A small self-supervised image encoder, trained from scratch: 29700 steps.
Rows from block 5, named by matrix and row number. Rows with one number belong to one neuron. Each number is 200 + 40 x the weight over its row's rms, rounded and kept within 0 to 999. All counts start at 0. After the name is the row's rms in percent of the matrix's.
# gate: MLP gate (model.blocks.5.mlp.gate.weight, 384x128), inputs 64-127
# fc1: MLP up (model.blocks.5.mlp.fc1.weight, 384x128), inputs 64-127
# fc2: MLP down (model.blocks.5.mlp.fc2.weight, 128x384, transposed), outputs 64-127
gate.5,101,209,184,172,183,211,187,192,244,227,185,193,180,215,211,123,199,210,306,149,146,164,301,216,136,204,200,225,219,255,216,124,163,179,212,256,149,148,174,203,283,173,198,193,163,166,158,215,100,216,177,253,214,210,181,234,151,182,209,194,245,211,184,199,222
fc1.5,097,203,261,246,168,176,184,167,171,180,204,203,165,163,177,163,199,210,220,286,145,209,191,163,215,186,198,230,195,226,245,249,206,174,157,185,162,203,196,172,150,247,251,237,246,245,246,225,205,203,167,145,178,190,198,206,223,272,219,145,143,261,234,210,232
fc2.5,103,277,206,206,242,190,169,202,222,157,146,201,313,222,263,229,224,205,157,166,173,150,227,228,193,223,249,202,194,198,193,194,239,190,180,142,229,185,160,142,146,272,168,241,204,223,209,135,207,249,199,152,229,230,208,191,280,196,225,163,155,212,210,255,181
gate.6,105,218,253,174,188,173,256,115,163,190,206,172,237,261,224,250,161,142,218,227,219,233,177,198,199,162,204,156,253,207,265,266,237,239,162,225,191,253,192,172,222,201,187,149,93,221,166,177,204,222,214,178,151,228,231,225,266,104,165,215,206,253,182,279,158
fc1.6,102,192,133,167,257,230,220,162,233,189,210,211,169,189,177,159,154,193,196,224,188,215,229,167,257,205,176,238,211,115,191,244,233,134,234,206,189,232,200,177,210,185,244,155,270,153,167,98,178,186,179,134,188,239,193,167,216,225,201,250,230,176,222,227,227
fc2.6,110,131,147,183,189,165,209,164,219,191,179,220,169,186,210,177,207,315,185,158,261,134,213,213,178,205,168,219,242,201,190,251,174,148,197,208,197,195,194,224,201,220,265,157,182,167,129,193,185,164,251,194,182,238,211,177,84,264,244,125,224,212,210,154,199
gate.7,097,193,227,211,193,155,209,231,172,255,226,220,196,184,112,204,275,209,149,235,215,198,163,192,215,242,194,222,182,202,239,142,223,171,158,160,198,163,218,187,175,275,237,258,271,140,205,226,268,198,167,211,192,198,198,227,226,209,258,48,162,221,197,199,182
fc1.7,096,266,290,258,194,234,258,194,157,158,242,201,104,234,192,186,252,135,218,148,222,200,200,169,250,190,210,119,224,171,217,250,260,204,173,184,199,176,192,229,160,213,266,171,195,57,197,229,270,176,241,160,207,233,193,290,193,227,230,246,165,176,185,184,215
fc2.7,094,183,222,243,198,223,251,199,142,212,236,197,331,230,212,172,220,174,195,251,157,247,211,115,199,219,184,161,152,187,225,159,207,275,245,192,160,213,218,138,229,165,179,186,131,154,227,223,197,180,142,227,180,178,238,273,186,197,229,225,178,207,238,203,162
gate.8,104,158,166,203,263,231,214,193,205,199,199,196,254,131,229,241,246,226,269,174,200,195,208,210,175,181,227,210,146,171,228,254,166,186,242,194,199,253,212,192,222,121,177,206,282,177,227,189,161,247,188,213,137,130,234,224,124,259,210,178,243,185,159,156,238
fc1.8,107,233,228,263,186,175,196,244,227,207,219,206,284,216,254,143,228,214,110,219,201,202,271,238,223,157,220,201,242,173,198,211,250,204,254,246,296,213,169,185,136,152,181,198,161,193,164,205,219,217,151,205,171,219,202,211,232,192,202,178,218,173,273,237,146
fc2.8,116,231,229,150,194,220,191,242,175,215,193,173,65,154,222,161,257,199,226,193,182,154,190,249,216,251,207,250,194,226,185,137,243,195,233,214,147,190,277,197,208,158,206,270,185,194,205,196,176,227,227,228,177,195,194,208,233,234,182,236,226,183,193,198,270
gate.9,110,213,212,202,215,264,187,220,264,189,199,243,195,209,159,263,231,204,247,158,171,181,187,270,162,267,116,188,261,197,167,130,212,189,218,160,122,220,228,217,194,161,256,207,238,194,149,209,208,254,158,249,190,148,233,228,130,171,186,230,234,193,141,199,208
fc1.9,104,158,215,163,175,265,181,169,276,174,171,207,291,199,211,203,203,197,196,155,178,203,184,200,141,198,272,229,193,190,188,135,188,193,239,229,139,203,249,219,262,87,226,153,241,169,75,276,218,180,176,258,247,177,192,157,212,213,87,184,235,184,193,182,234
fc2.9,102,168,231,160,170,247,197,203,144,202,241,206,197,278,173,165,147,228,270,210,200,171,199,131,226,174,210,122,180,257,189,273,140,236,263,212,148,171,209,206,211,217,246,157,166,146,147,180,183,195,291,134,158,279,216,196,170,162,197,197,206,235,257,144,235
gate.10,095,185,282,208,238,208,183,257,191,200,177,199,248,205,183,195,155,161,223,244,259,170,198,182,194,181,204,224,219,251,129,159,201,120,170,257,196,184,225,213,226,174,148,196,197,224,227,133,199,178,231,247,206,202,156,181,187,246,184,181,259,196,141,206,170
fc1.10,097,167,225,253,241,204,217,226,157,203,129,201,186,213,197,216,226,184,264,252,137,199,170,172,218,220,177,152,194,205,180,266,212,187,203,268,233,166,158,219,248,210,186,201,254,170,242,272,225,189,259,206,206,207,211,153,203,264,218,218,171,162,173,126,219
fc2.10,094,182,222,205,197,192,166,234,81,205,217,235,196,188,162,187,180,154,286,198,201,167,169,266,234,149,182,173,227,273,137,200,253,245,243,261,182,182,221,188,278,203,176,223,190,242,235,168,130,276,228,225,221,230,143,133,297,179,221,234,201,220,230,161,220
gate.11,107,173,215,258,245,88,190,294,186,229,213,186,165,199,238,173,221,172,279,175,216,275,199,222,210,170,210,224,153,153,189,155,207,238,198,175,248,232,206,243,225,205,216,174,182,202,249,182,197,211,223,174,181,168,196,167,192,250,261,172,252,234,149,202,209
fc1.11,110,235,151,191,142,238,198,165,213,253,153,230,275,145,161,155,181,211,210,197,183,209,252,154,178,184,184,251,176,249,163,205,127,176,244,215,188,163,210,233,264,172,160,258,260,115,228,210,190,201,215,176,156,227,208,178,190,179,105,202,211,243,176,220,242
fc2.11,114,228,280,246,204,214,194,179,151,196,205,231,183,219,186,202,226,164,188,141,207,216,167,173,185,279,215,184,214,287,163,181,237,183,271,157,134,254,193,229,172,173,253,159,166,222,182,161,201,171,208,239,162,195,185,233,170,253,170,229,168,150,200,177,179
gate.12,091,250,117,208,203,219,176,209,170,208,256,175,196,151,219,208,175,281,241,181,150,198,165,215,220,245,215,207,210,186,190,179,207,160,257,138,244,194,173,193,205,170,225,214,281,219,179,121,244,179,197,242,228,204,171,150,192,207,232,214,224,199,212,204,296
fc1.12,112,201,183,185,178,136,204,238,194,112,241,212,163,240,230,229,249,138,160,212,246,214,209,243,227,176,242,114,224,194,219,183,210,244,202,202,173,243,154,239,235,227,219,175,189,202,161,180,240,214,180,151,197,187,241,256,203,101,153,163,242,230,258,273,212
fc2.12,106,231,137,201,161,231,236,197,150,147,205,243,107,220,178,258,240,225,225,201,207,266,172,192,162,153,221,167,232,257,219,219,215,245,258,253,174,198,210,177,213,177,156,197,184,189,194,247,182,185,176,207,239,150,197,159,177,129,191,244,238,143,143,226,226
gate.13,100,222,164,171,158,212,173,133,222,182,244,211,230,279,271,229,212,125,222,146,244,187,201,194,160,217,202,132,125,111,212,208,269,259,160,261,155,154,249,188,175,250,170,134,190,163,139,150,185,194,206,206,259,275,181,130,189,111,178,241,256,209,217,240,232
fc1.13,092,247,225,245,164,184,105,231,197,154,197,201,126,144,126,187,234,178,159,246,236,175,138,253,166,130,210,231,219,213,207,151,160,195,217,224,311,280,219,180,203,186,258,181,178,240,209,213,337,200,161,189,233,151,189,197,212,150,173,183,162,165,152,214,119
fc2.13,090,221,220,180,195,206,139,191,206,265,204,190,230,204,187,174,246,188,114,142,265,173,262,161,266,210,224,185,194,256,182,182,189,171,206,123,239,167,148,222,145,271,231,204,222,178,154,207,285,255,250,148,173,238,178,183,157,159,138,157,152,252,178,238,202
gate.14,097,182,238,193,180,199,225,180,190,171,168,162,223,180,140,239,216,267,217,209,186,261,173,255,242,213,159,225,252,276,261,174,208,219,150,216,192,109,133,159,300,134,252,229,186,219,190,185,173,176,184,216,143,227,216,208,210,200,239,177,217,145,206,217,175
fc1.14,101,259,176,238,155,177,243,272,239,228,201,246,161,143,234,251,173,212,183,251,212,246,194,231,216,199,196,156,174,157,230,172,210,150,237,183,141,162,228,190,143,261,226,252,224,260,193,233,195,227,213,187,267,139,155,229,206,181,276,219,184,257,238,107,122
fc2.14,107,182,163,174,230,172,172,168,214,199,217,256,162,215,190,178,274,238,313,125,197,172,201,206,202,227,209,213,220,252,154,223,231,154,225,169,169,195,229,145,225,191,183,220,191,228,185,117,211,168,226,165,208,197,133,188,188,206,221,185,211,212,275,158,234
gate.15,102,209,196,217,174,136,208,286,286,243,283,208,198,200,175,151,174,239,207,177,211,195,184,248,204,351,177,153,228,250,119,135,209,140,150,168,125,145,139,244,207,160,231,167,219,236,271,186,157,201,187,182,160,168,203,208,199,228,223,211,186,190,213,188,178
fc1.15,102,245,250,114,188,259,197,264,205,270,234,183,233,191,162,201,226,224,205,152,166,171,185,193,122,199,178,251,213,222,142,197,186,202,147,180,199,201,140,257,218,182,162,145,183,223,237,280,252,227,197,215,190,197,192,248,193,284,141,167,231,149,166,187,226
fc2.15,089,244,206,142,117,263,172,188,274,207,165,161,246,196,288,246,211,210,194,153,204,151,183,196,178,245,163,234,179,146,198,228,171,209,189,158,188,192,181,169,161,226,255,134,215,187,232,224,193,168,204,190,234,178,230,208,200,126,200,176,205,190,226,288,118
gate.16,098,213,130,229,134,200,210,224,230,214,230,147,238,168,151,229,140,218,200,197,162,269,231,191,133,118,96,232,200,189,205,235,224,272,158,257,240,167,181,250,187,251,186,218,136,166,147,235,151,159,261,247,208,181,226,249,202,213,130,161,216,182,235,161,222
fc1.16,091,189,252,210,153,173,312,203,182,221,236,215,222,207,233,222,206,262,215,219,231,214,149,160,274,273,231,122,172,203,109,217,261,142,173,202,227,195,215,138,140,199,202,153,143,186,214,183,206,258,159,203,221,250,222,179,164,166,261,223,189,205,207,189,134
fc2.16,086,182,235,217,158,223,240,152,291,267,202,202,222,191,243,312,197,239,147,194,225,178,222,146,207,206,119,254,214,129,207,238,200,203,184,156,143,220,209,185,183,168,329,150,195,184,226,246,194,160,138,203,191,161,211,249,119,165,169,222,167,160,200,166,187
gate.18,106,124,121,172,219,225,200,157,224,129,195,151,181,176,265,239,183,207,206,237,197,193,108,178,200,175,217,189,175,165,203,202,210,142,196,229,218,276,170,168,205,200,158,161,236,176,165,176,184,190,160,169,248,177,185,229,99,95,226,235,223,178,259,226,252
fc1.18,106,194,188,161,157,323,207,176,212,104,276,201,146,248,221,197,315,165,187,237,198,177,229,196,174,173,196,126,222,218,238,209,208,224,187,219,223,219,252,183,172,209,220,195,121,190,241,224,182,219,192,167,153,166,186,243,168,191,145,179,151,249,209,266,170
fc2.18,107,157,148,205,215,130,128,188,299,212,236,195,290,215,197,182,209,254,136,171,200,121,256,237,180,192,150,248,251,115,239,165,139,149,109,169,269,212,205,219,197,238,204,211,259,187,167,147,204,166,212,209,206,195,204,211,140,235,176,141,181,195,226,163,209
gate.19,100,147,159,206,228,165,215,194,167,182,235,137,190,223,175,245,168,142,207,207,176,170,122,179,228,200,217,189,213,206,175,169,220,201,254,181,163,201,210,263,244,237,203,164,168,179,246,308,135,247,156,171,184,249,193,176,148,179,274,153,189,174,194,194,210
fc1.19,099,234,235,215,216,173,149,161,173,209,163,218,209,242,158,193,231,152,202,145,178,221,182,168,210,218,262,201,250,212,178,229,168,250,251,199,179,161,146,206,196,208,218,148,204,145,240,32,132,161,196,105,186,209,156,199,241,184,186,197,235,164,259,194,294
fc2.19,088,189,154,190,189,186,139,269,151,158,239,149,153,174,187,159,227,165,242,239,184,283,181,207,195,265,170,216,220,244,211,185,166,254,188,245,161,203,196,174,271,149,220,191,181,229,185,211,198,202,204,209,138,189,221,216,195,180,166,245,248,195,213,123,190
gate.20,098,215,180,179,237,231,233,221,236,252,183,141,194,196,200,195,191,159,246,199,231,184,252,217,173,189,183,201,117,244,163,265,156,144,175,241,215,176,194,193,172,187,233,207,243,215,238,202,208,247,232,242,159,195,136,196,187,215,230,255,144,72,174,142,197
fc1.20,101,214,257,175,199,224,138,187,230,130,207,168,283,191,328,269,144,150,228,144,149,217,259,203,231,235,224,206,156,213,174,187,232,238,174,233,202,262,180,263,217,220,185,225,180,213,228,196,258,198,172,203,144,138,228,180,243,161,201,202,211,235,155,269,273
fc2.20,100,160,240,135,181,221,172,265,110,254,201,232,135,181,205,185,188,218,239,158,224,180,176,194,263,212,219,112,239,275,142,255,220,232,304,236,108,198,197,175,245,202,250,211,161,190,187,174,182,248,235,196,171,272,163,160,225,145,220,230,175,213,243,152,226
gate.21,107,219,138,193,185,278,216,155,268,169,215,210,205,224,273,257,186,200,246,188,191,180,182,161,255,225,190,168,233,213,202,168,186,167,186,183,191,251,187,222,231,160,200,205,234,282,229,230,223,214,212,210,112,231,198,170,206,197,273,191,208,145,107,209,128
fc1.21,099,151,185,219,266,194,173,191,276,246,214,243,188,194,235,263,204,174,187,186,169,161,119,174,205,228,193,213,176,209,180,190,143,115,197,211,100,188,254,205,244,206,188,147,238,109,224,230,238,280,180,172,179,221,228,210,156,298,200,161,252,200,205,168,154
fc2.21,098,155,231,88,127,222,197,192,200,157,171,185,182,217,223,253,186,285,176,245,236,147,210,227,200,148,240,193,186,128,201,231,197,158,147,178,272,132,241,210,194,209,267,244,195,129,172,234,126,164,315,143,200,209,214,189,213,210,168,238,186,237,195,223,227
gate.22,095,180,224,227,171,95,237,244,187,192,237,196,249,211,216,253,115,219,193,240,170,211,230,185,177,248,257,179,194,153,171,173,166,119,220,210,156,198,192,174,197,212,204,237,182,179,188,175,189,250,255,224,151,189,212,167,150,159,235,131,259,262,169,205,166
fc1.22,097,158,214,200,267,222,258,187,129,173,177,160,131,228,216,193,192,128,195,224,217,191,221,212,200,184,191,177,200,152,254,213,260,222,214,153,227,292,258,211,123,168,181,183,188,223,241,202,161,238,154,138,190,235,142,212,261,238,284,234,161,272,239,208,171
fc2.22,087,227,196,146,103,169,221,172,198,229,193,228,260,221,201,207,169,240,148,172,271,168,201,249,209,169,243,189,243,159,154,197,208,160,132,162,230,209,225,254,199,195,284,239,244,211,218,172,102,239,260,247,249,190,155,183,252,325,222,190,182,175,175,187,182