config.toml
model = "self-supervised image encoder"
train_examples = 90422
norm = "layernorm"
patch_size = [2, 2]
depths = [3, 3, 3]
init = "kaiming_normal"
lr = 0.0022
batch_size = 256
epochs = 84.1
lr_schedule = "step"
weight_decay = 0.03
Rows from block 5, named by matrix and row number. Rows with one number belong to one neuron. Each number is 500 + 25 x the weight over its row's rms, rounded and kept within 0 to 999. All counts start at 0. Numbers have three digits each. After the name is the row's rms in percent of the matrix's.
# gate: MLP gate (model.blocks.5.mlp.gate.weight, 384x128), inputs 0-63
# fc1: MLP up (model.blocks.5.mlp.fc1.weight, 384x128), inputs 0-63
# fc2: MLP down (model.blocks.5.mlp.fc2.weight, 128x384, transposed), outputs 0-63
gate.84 097:553506481532510465485514510487505476509508504490509533515491506503520458549499517493499502500493496485514498517478503472501482460534502514512479500559467473504475463520498524571530453480503539
fc1.84 107:537521504497499474508437513472506474527505473447459499497521476507509556520511499491522500547540510497495475498495487544506499477520486500499524499499504486513484470444477488429521536481527450
fc2.84 104:498472479506557469461551506502506484512520469495522482525498510504513452501495486492552476496476511485485508506519524479470537535466467468460452504488495492506492511511529485525476551547512515
gate.85 093:501523484502475483562474541480524431499515463440505492491509533509507494482476483499516506564513476512494480494501489483506485495476525482502491557489479519562481483497508516496551512488443496
fc1.85 094:507557526474535500530489520493506502479492501491517507454470514571480508491477518504540472439563477515511472467526504512457452505491491497517477448529486521493511510503501503503473490496533488
fc2.85 104:478526505524478519544503507495511496449462488505459529474507519537454494507515469448457498493508489492455495474466505470516506500513508519510475485469492533492475484509530513466509516505487440
gate.86 104:529486487486509527490491486495535522511498486471507533499504494478543538504480508535493503519514505480455496514484483509504504506547495480482495485521500520512482467440528558485456543486539496
fc1.86 101:490506519496456536507511516520536526473515485473566508435503504492526477496490510549483464458513505508513493480460484509521550519506506443499493531513489490488494474493489526500511524536443528
fc2.86 099:512462514515508466492461513505494467534490522496504502481467512533555518513445526522516512526489498504511510511536496510503505496511491487466507506525506502456505480477483495532487464508473542
gate.87 107:486515503504457457500495503482523495545467486507504501526544506521457517502491522498505504517501465507518483542531540555517497524465468498468504508549520480499475493489496502501475504481510512
fc1.87 115:477483505490494511567455463503495514482477534503534506524527479463482455474506540492461503525501495491496539569491470504568477444485487500468496534514503543484519520506475533502551488492524524
fc2.87 125:497505506497492536508502486511488566486489491488476473455499498521503523492537498546505491524509523504501480518490506525494494477495504500630525496527506475488437527489495500499511508539519491
gate.88 106:497575482519488449481552517520529491537500517460493475499484510478461482481525524481501500476499527485472516527501504513508513507467495506506511505524468419492486464477479505468493500503502485
fc1.88 100:490424563487465487523497509513509497471491516535519487491515500478489436483493526507489519515492482470477497512460487475532507494505503508497521514485501599480520512503514474504541486502508504
fc2.88 093:495501486462544491515476465505496480488543452516485518499486526487520498505508477553491482530520545498473480497492502538490542494525500495501462487496502482519470535491539551521498476523521524
gate.89 098:489517518536455543553485483489495537521502513498489497514525476502480507439502486488524485474544461529523492498507501510508533503478506477466493508524501492451529560536467483506505523487489475
fc1.89 102:541510527485533492434505502496487507526463552500472482518505516518477491492525503525502512469491475514519508537475531469529491493521484523478504534500506480514503449500547474481494473502565500
fc2.89 098:464478456517521530507503487522473426455501480509476497475495533500492498518505561499488494506512503495528515505470493488499508521446530502411483491473505500482527508508463546519487520517540509
gate.90 098:550495472500497481501495518462514493485480488526489546521504511510516532519552508499479510542483503463504494547503472508505473460468466509500501496514465481555464493509481497573522485489493497
fc1.90 094:475532474495546486499476487500522547485505491520475506494547452509491469479499460519474536476466534521509505443476474509485516532469496516482488490446504513525502523492543522521473500547475487
fc2.90 087:470501452509470570545451528493459470518505511531491477516514529498511519447546506529506523502504501493479499507474477499516521498551510523535483539505507499501523546500482495510511492488482486
gate.91 096:514474533496503526486518487484489483518474484517496532552475493460504490474506487499491532489473535523484535559490500502532496521493513502469495494520497489510500472559525513518479493501496506
fc1.91 094:522473506551513487509505521463490498431490501505492493473483510532494551529523495516466527538506480503450475474502512501452525495488506501522516473509488504512461508472511533529469471516459520
fc2.91 089:493497492501489483534500474498473535566495495529452498476538550473490526520485539529487503495539499506507504492500502506526489461533474471568517476508505515519475540471513479477494457490491481
gate.92 103:503495526489508517555505504530469502530555501482497499465457523435508533513486495472527500496475461521505488486540516484458535531513531498487506495496499495485553478487504478510487500492477508
fc1.92 096:488493514497443484545549499491524544493505499471549521518490492544553485497500483472472505466472527531496507509518478527463581499479523515494515513511451511510503544484515552512491526503486494
fc2.92 103:502486509529482517481506506517521439462508525471491506477513489556479497515536502494508478496486481509492560530512497497516508501493503498361538516509506506457569487507508504531486519504496498
gate.93 106:538543532503474497543526481445523469499468451520470495502524491514511499484525540473490581487469513521455514493492519457473502511515482508479512495533499503508490484499544512495525504462522497
fc1.93 098:521521484482537486558496523476528486528517487490503520534505541470497487456435470512496510508482546475508470483540462487528510471499478521509498502508477476483514504497554528540514493503518511
fc2.93 085:491536519493477460497534530488512515514489523510529506504504497454513521451517505457475499531510528487510446485495537479522485520473545518557481514501505499516420510511494468432510514483473487
gate.94 090:553467475504514538522508523465449489506486502501485508490492505461505481515461516477495521524513506438512468504529466473539471522506456488519502531529493500504509481510483524525517462486526584
fc1.94 104:488492472524477456523533506501501530472461521571529535541500507487509456527484534504474496481503486492499496497443523457466520477470524497479526493527483482575487520497503494526481479487446527
fc2.94 102:489533520481464483542503495499457536476516496489464485488506487511509555493534510509477515509509548487519441506478529540516487491515523517567482499486544481490430491487467482500501452493512522
gate.95 093:475488526522504475468531519540476492471499499509537467484500507510435490533483507492508463447523498505498495479494534513508567491546508505501472528551460496487512514476528468483476509478433504
fc1.95 098:503515489494481484494473497508501480506507510485512483471485479466483479481522498543530505522523447545524499502498509477522444454485547517487486496465500505480506497547483484488561499516511529
fc2.95 102:495477473496547451518496518491486471520470453536497519533489514470515461553470485518527498479497507491445504489503519495492535478517471464523491485506487514516477484528505508511486516541539503
gate.96 100:485527505482517473553535479518461478499489477496508497510502510499518466509464507516472526507488435517528521476504465497505540475515529490487461521525457473493525507507470495507516475494514505
fc1.96 092:513474496512513489534523498475479524482474513493496516539494487506529512536510517493488542507478458529457501505527482511504514490469533500525439501481472496521544474490452468488476474508514502
fc2.96 088:482502547481509468464492504540515528506512511504535504503516452459503480509514476482499521520509454554500522482504486454539478507510566491517542529492505510541524476477455477473543544505521506
gate.97 105:492527506516514508473527484584492515493533507504471483516479480477442455511516515505498466491529516493505523491475515496477522493518471532521490499502465509467512458490491487534494438531487436
fc1.97 099:492519496488526500517530499500481485446537535498479501501479470513496489487480467501481481542488498513546449473528512523463471486471451503515493476447516493491503500516514500543548492487471470
fc2.97 094:486497507506491457553513470448470490523477495501459491521486525465525550549482494520474529505504479515510534468483502500496523503492505457487491452538496523546507491527514497504495480499513468
gate.98 098:489558528502504496513538527504501511532486459497504513497487453516481500512528533481522469511562512523482524533489479546488498498510496473543499514515494542431485521520486524474456535469510487
fc1.98 101:498477542520512539466493508504491480519491430512532496490470494495487527516490522506526505475472484500489494517495544508546445514524485512507483487529489530472481539524451485502534508514491495
fc2.98 095:523517500515449549536483512453486507505493534520501451536490506519495525534533514509490550487458528457472513503479519531524488485523484509534503513500490496465502490484463493514506466462452498
gate.99 106:491464472498485559523474493512490515527473462487471506520508506433458455491474524496530512517494514456491500560456489524520459494540472482522490548506503492474466541503523516476502488507511506
fc1.99 100:502507476492494482524490509513516483486557503511466515460473500525543481503463518490515512507479506473507476488498481507535484518500514490513514559459471509511498489479478522463563502504537491
fc2.99 119:490484489481521521488514510477512458484492504473507524527496507516522480509460470483480493498501479518495524501495462487462510504477483535424472498516496507495564485542543534530491501482459502
gate.100 091:489497515518529560508470524589478510480489494495500492494511489466413472494498508486492455463533518501522504506503521518514486449516495499508504489516473513504488533443508467498483463532494456
fc1.100 094:481504510507490465518495515491492498484483484490575520433509465475498487476451503493526539452459529528515499481447483537509486473531565497520503504574463547500491551452508505465504542512488490
fc2.100 118:490501489464501535494485506529484549481511475506502505499514470537484474463521455489527494500496515515476447504484461492469487509481494550585462535493514480505495504495519480519509518502524506
gate.101 103:488510543498509499470488439478563493528515516443506508519469490493539509482505476505527497499501483491495490533507480481509503462498515452504515494536498519487528533519491502494526497471512499
fc1.101 101:492521509544505547476500472527550538521495524513504548538487469485479497498510534529524462494516486461474517519474483499490480458481483506470564487518494540474486505513471514507482476504500504
fc2.101 100:482509527500472452495544498481513491523502495496535491506514488470502502499503491475495514491512459527468536506517526484522485529447529483450498510507503530552540486515493432465497515492488515
gate.102 107:478532526512496534474498485504503551498455488519500485532571498519479513498540513480545496482509516542518475501503522507514493511458503500487533507530474462495548531505489484483495521471517474
fc1.102 099:464508484504502462460458466472513479498521464474512492509502484534496545516492502514484474473505523449479495532525503537511496470489491523507448477511522477511506494520486508475499537455530498
fc2.102 103:483498511535476490510483509502502455494471555485513523491499488481471515498526498461492503491501467515510569506476497502538515479515520502439576488491482527500564496533460499469507514502488456
gate.103 116:532501451500530504542551529520515479523510503536490454478505534479485482506493507519530461482518495491488462515500519509483518517487463493535489476494529478503525416530496456521493501519489522
fc1.103 103:488506447492470450483481491486489507538491455527489508470528494506519499516499523515499489504506504501545487503484512461546497479481519464491547529530473485526512509521475512514474461523469518
fc2.103 102:507514531502503549477464500525537530498495527479511529479502462483512484481470520475489536516481478508514493439505498451530486481553526516485532503466505493480496495499511531449514521518548487
gate.104 098:514481552507514494465476530517465500494524516484491480480498496459488506543490513463524445466502493490469495557510523498476511488542511538491481520498491514467534505453514481577492482471501500
fc1.104 104:529496465513515532493481499510530530466528517504537517532484490517513522541465520526525503485522518431484500534484503504535498438511442539507548470511485522524499493454471508512475490475487475
fc2.104 096:499489503478482482509493501482474532458530501524510499479503513564484513461511518530509470523508503512511518528498470543484459497422463533507515529512506484452510484501501495537488457481516517
gate.105 109:484475493523486549521426471510490521465529481508529477521468488490528478521530533521459503498510527488511514522505492477511538496532452499524513492515471494481509518460434515544507471477516498
fc1.105 105:523484540527518524490498505537437542519518498497506473495488479535523524533490491511545459468558524497505514520486526492482517480528509513546492513512473487463564529505487459480470496466493528
fc2.105 105:494513511496487509508458498508501476475518546505511488521516483521485506445507518513494526527493485491553531455507451501499470508483503526481557500530519464460572511486498543525502463446501513
gate.106 096:499528500493501469502496509513526516503546481492544528494521507487532501493478487507539481510545511478506522490522515525535558508484445433507497491526506478457518484424509524532464515498506537
fc1.106 097:498464529540490539473540499511450505513525489523425498524488501482472502517555518456528496453496513505492504531506514502438523537489517515498500533517498492504472477517496462482485497485458533
fc2.106 093:511528492518477523477515535506497523547496502470531472527557470460461502443519516487502507501495518460534501493515518489535465525493524524533549520503512486490472536495478455439521487471457487
gate.107 101:509485480519487502488530452517518486506471521504501491516482485460495541522493484483496496520477435531496486507519517485472541539526497503497493485499516541462494527486513497480492496444482517
fc1.107 114:528472462508468514532532476496463500524488530479511521508515528488533497502529481492495501487490485511507449547481453488486517502508478511489487505513521539498512512508495539475503504519556520
fc2.107 116:512494508542468480496493545509515437481501523492523502498492486531472488532528464469520500497488475495509535517500505490523490502464485478373464516498477511488541503517487501503514537493512494
gate.108 104:516509476516493536512461483497496516469448529507520500532475508516496494460500471518510506480497435528481462509502483490483538485447478508484515454497488482504451543498465506551496482498495508
fc1.108 109:503495477483507506491459510460536506517495494471506507508504527528489527489504484457532468484504482476500480531538480534504514468450457520472532492486527497524473555488507496524508514498522518
fc2.108 099:504497479495471507534492483488479534488476476506491467487472517494506554518524506520490479489515552516467481549450516550496527476564509492516444466486511496497488538526470501528510498536494494
gate.109 102:441469513516484542527483517497485519473497499487565525460507513548478501502522499522490487489513485511455470509474515519448530525558512497494506509543470518502483553468482515460478549454451458
fc1.109 101:485476536537505499533462518513475486493482457518507501447492486481463486512540537525515489485477488497491480516491529505536490486535499517482510507555481522485520469496460454490545499509511501
fc2.109 092:506483492525522589448524508504552468523568463490504515475527492515498464524499508522490499493501496503486513506539525499504543519478486478500525524437469529483499491483510499474471487513470517
gate.110 099:540523476502481483516520507479480490479528540519488521450429526494511487491484487507469466523492474515531469497508506484475502511549496446490466459488557517479511543537493515524504468528506572
fc1.110 099:480505481508544519540510510500472533490529527513490499487492481532467487488521488512532485436510529479473522442536514544460518552482460510514531453496526487506513488480501506501420512498553471
fc2.110 101:491465508506525468474500470503494447509512476485507495477484509491537481542496495550530474500520471514503541522545502504482519504467504489495491490513496509548512513487519554526482536532516518
gate.111 095:510502528511489518529500499540486526515527493557461516536513486518527476505463476475508518486551521476493484464497521510482521454526478476480515498496537547476520505471502511482462493493472471
fc1.111 099:476498514517506491484473513534502521520546467542460516520467489512487502526501516538529463489522479500479512539478555514533533504528461487500501497462514509519485489493492488483472500476509472
fc2.111 102:500548481511470497535488497461511525525512507539489505508502549464467529471489505479473514494509528464517489468462527515509494490531490479575546485512484518501454507486515459459479449454531487
gate.112 096:486485476500478531552477487482488524523466504523487547539498521486501503481503494527483539476491471486506479550502507453512520469493467481491502543504518503513523460533469478499533450519505495
fc1.112 100:531494494513506497526506516479519491516512506450481533463509516475530505518468468537487550473481499483495491456476506474504477503527494520517498539494480509460499461563482559505482493534522515
fc2.112 105:502514490508466520522490489497484497512494513520513488529476497473459505465514492482492539483468453500508521488486489456495470529491519474422509479495504507538538526512479490494527543478522497
gate.113 106:478508585471494507483521499478553470489478510494515494527479522520502499540500543417485480506522517529495501473475498522504513473479482489462490466488515466495496474477513478523497505506481523
fc1.113 111:490529573457494467454507511514548495497513500476535522520517499506508497496472492429480512523482495544509501479485481480514500524508475472472493478483493465513510499452474486490476522522543495
fc2.113 109:513505534490517511440507511519543498494491521487545524498509458471498466477453510463480513515502474535537474469524500455508475498454549506424476487511500507508496508538489508457495543507512502
gate.114 096:464498533538525470489484469524456506529482497540488490498547522478497539502509520452484464514509482528497541511538534500514497509479477482521498480548480501475494483528498478554514476505520500
fc1.114 094:493527467474572473499465488488485452484476451537487478480522468477484500484461493525501511539512504472516531509502484491489455483489533501484446563480540504495512520501541483506527485528448525
fc2.114 092:509500486553491497475511542485508502495462478471536481512498485453531480531470524502547512489495512458497512501518554495528475504503503472451482504497476498520479498493483508476524546524508497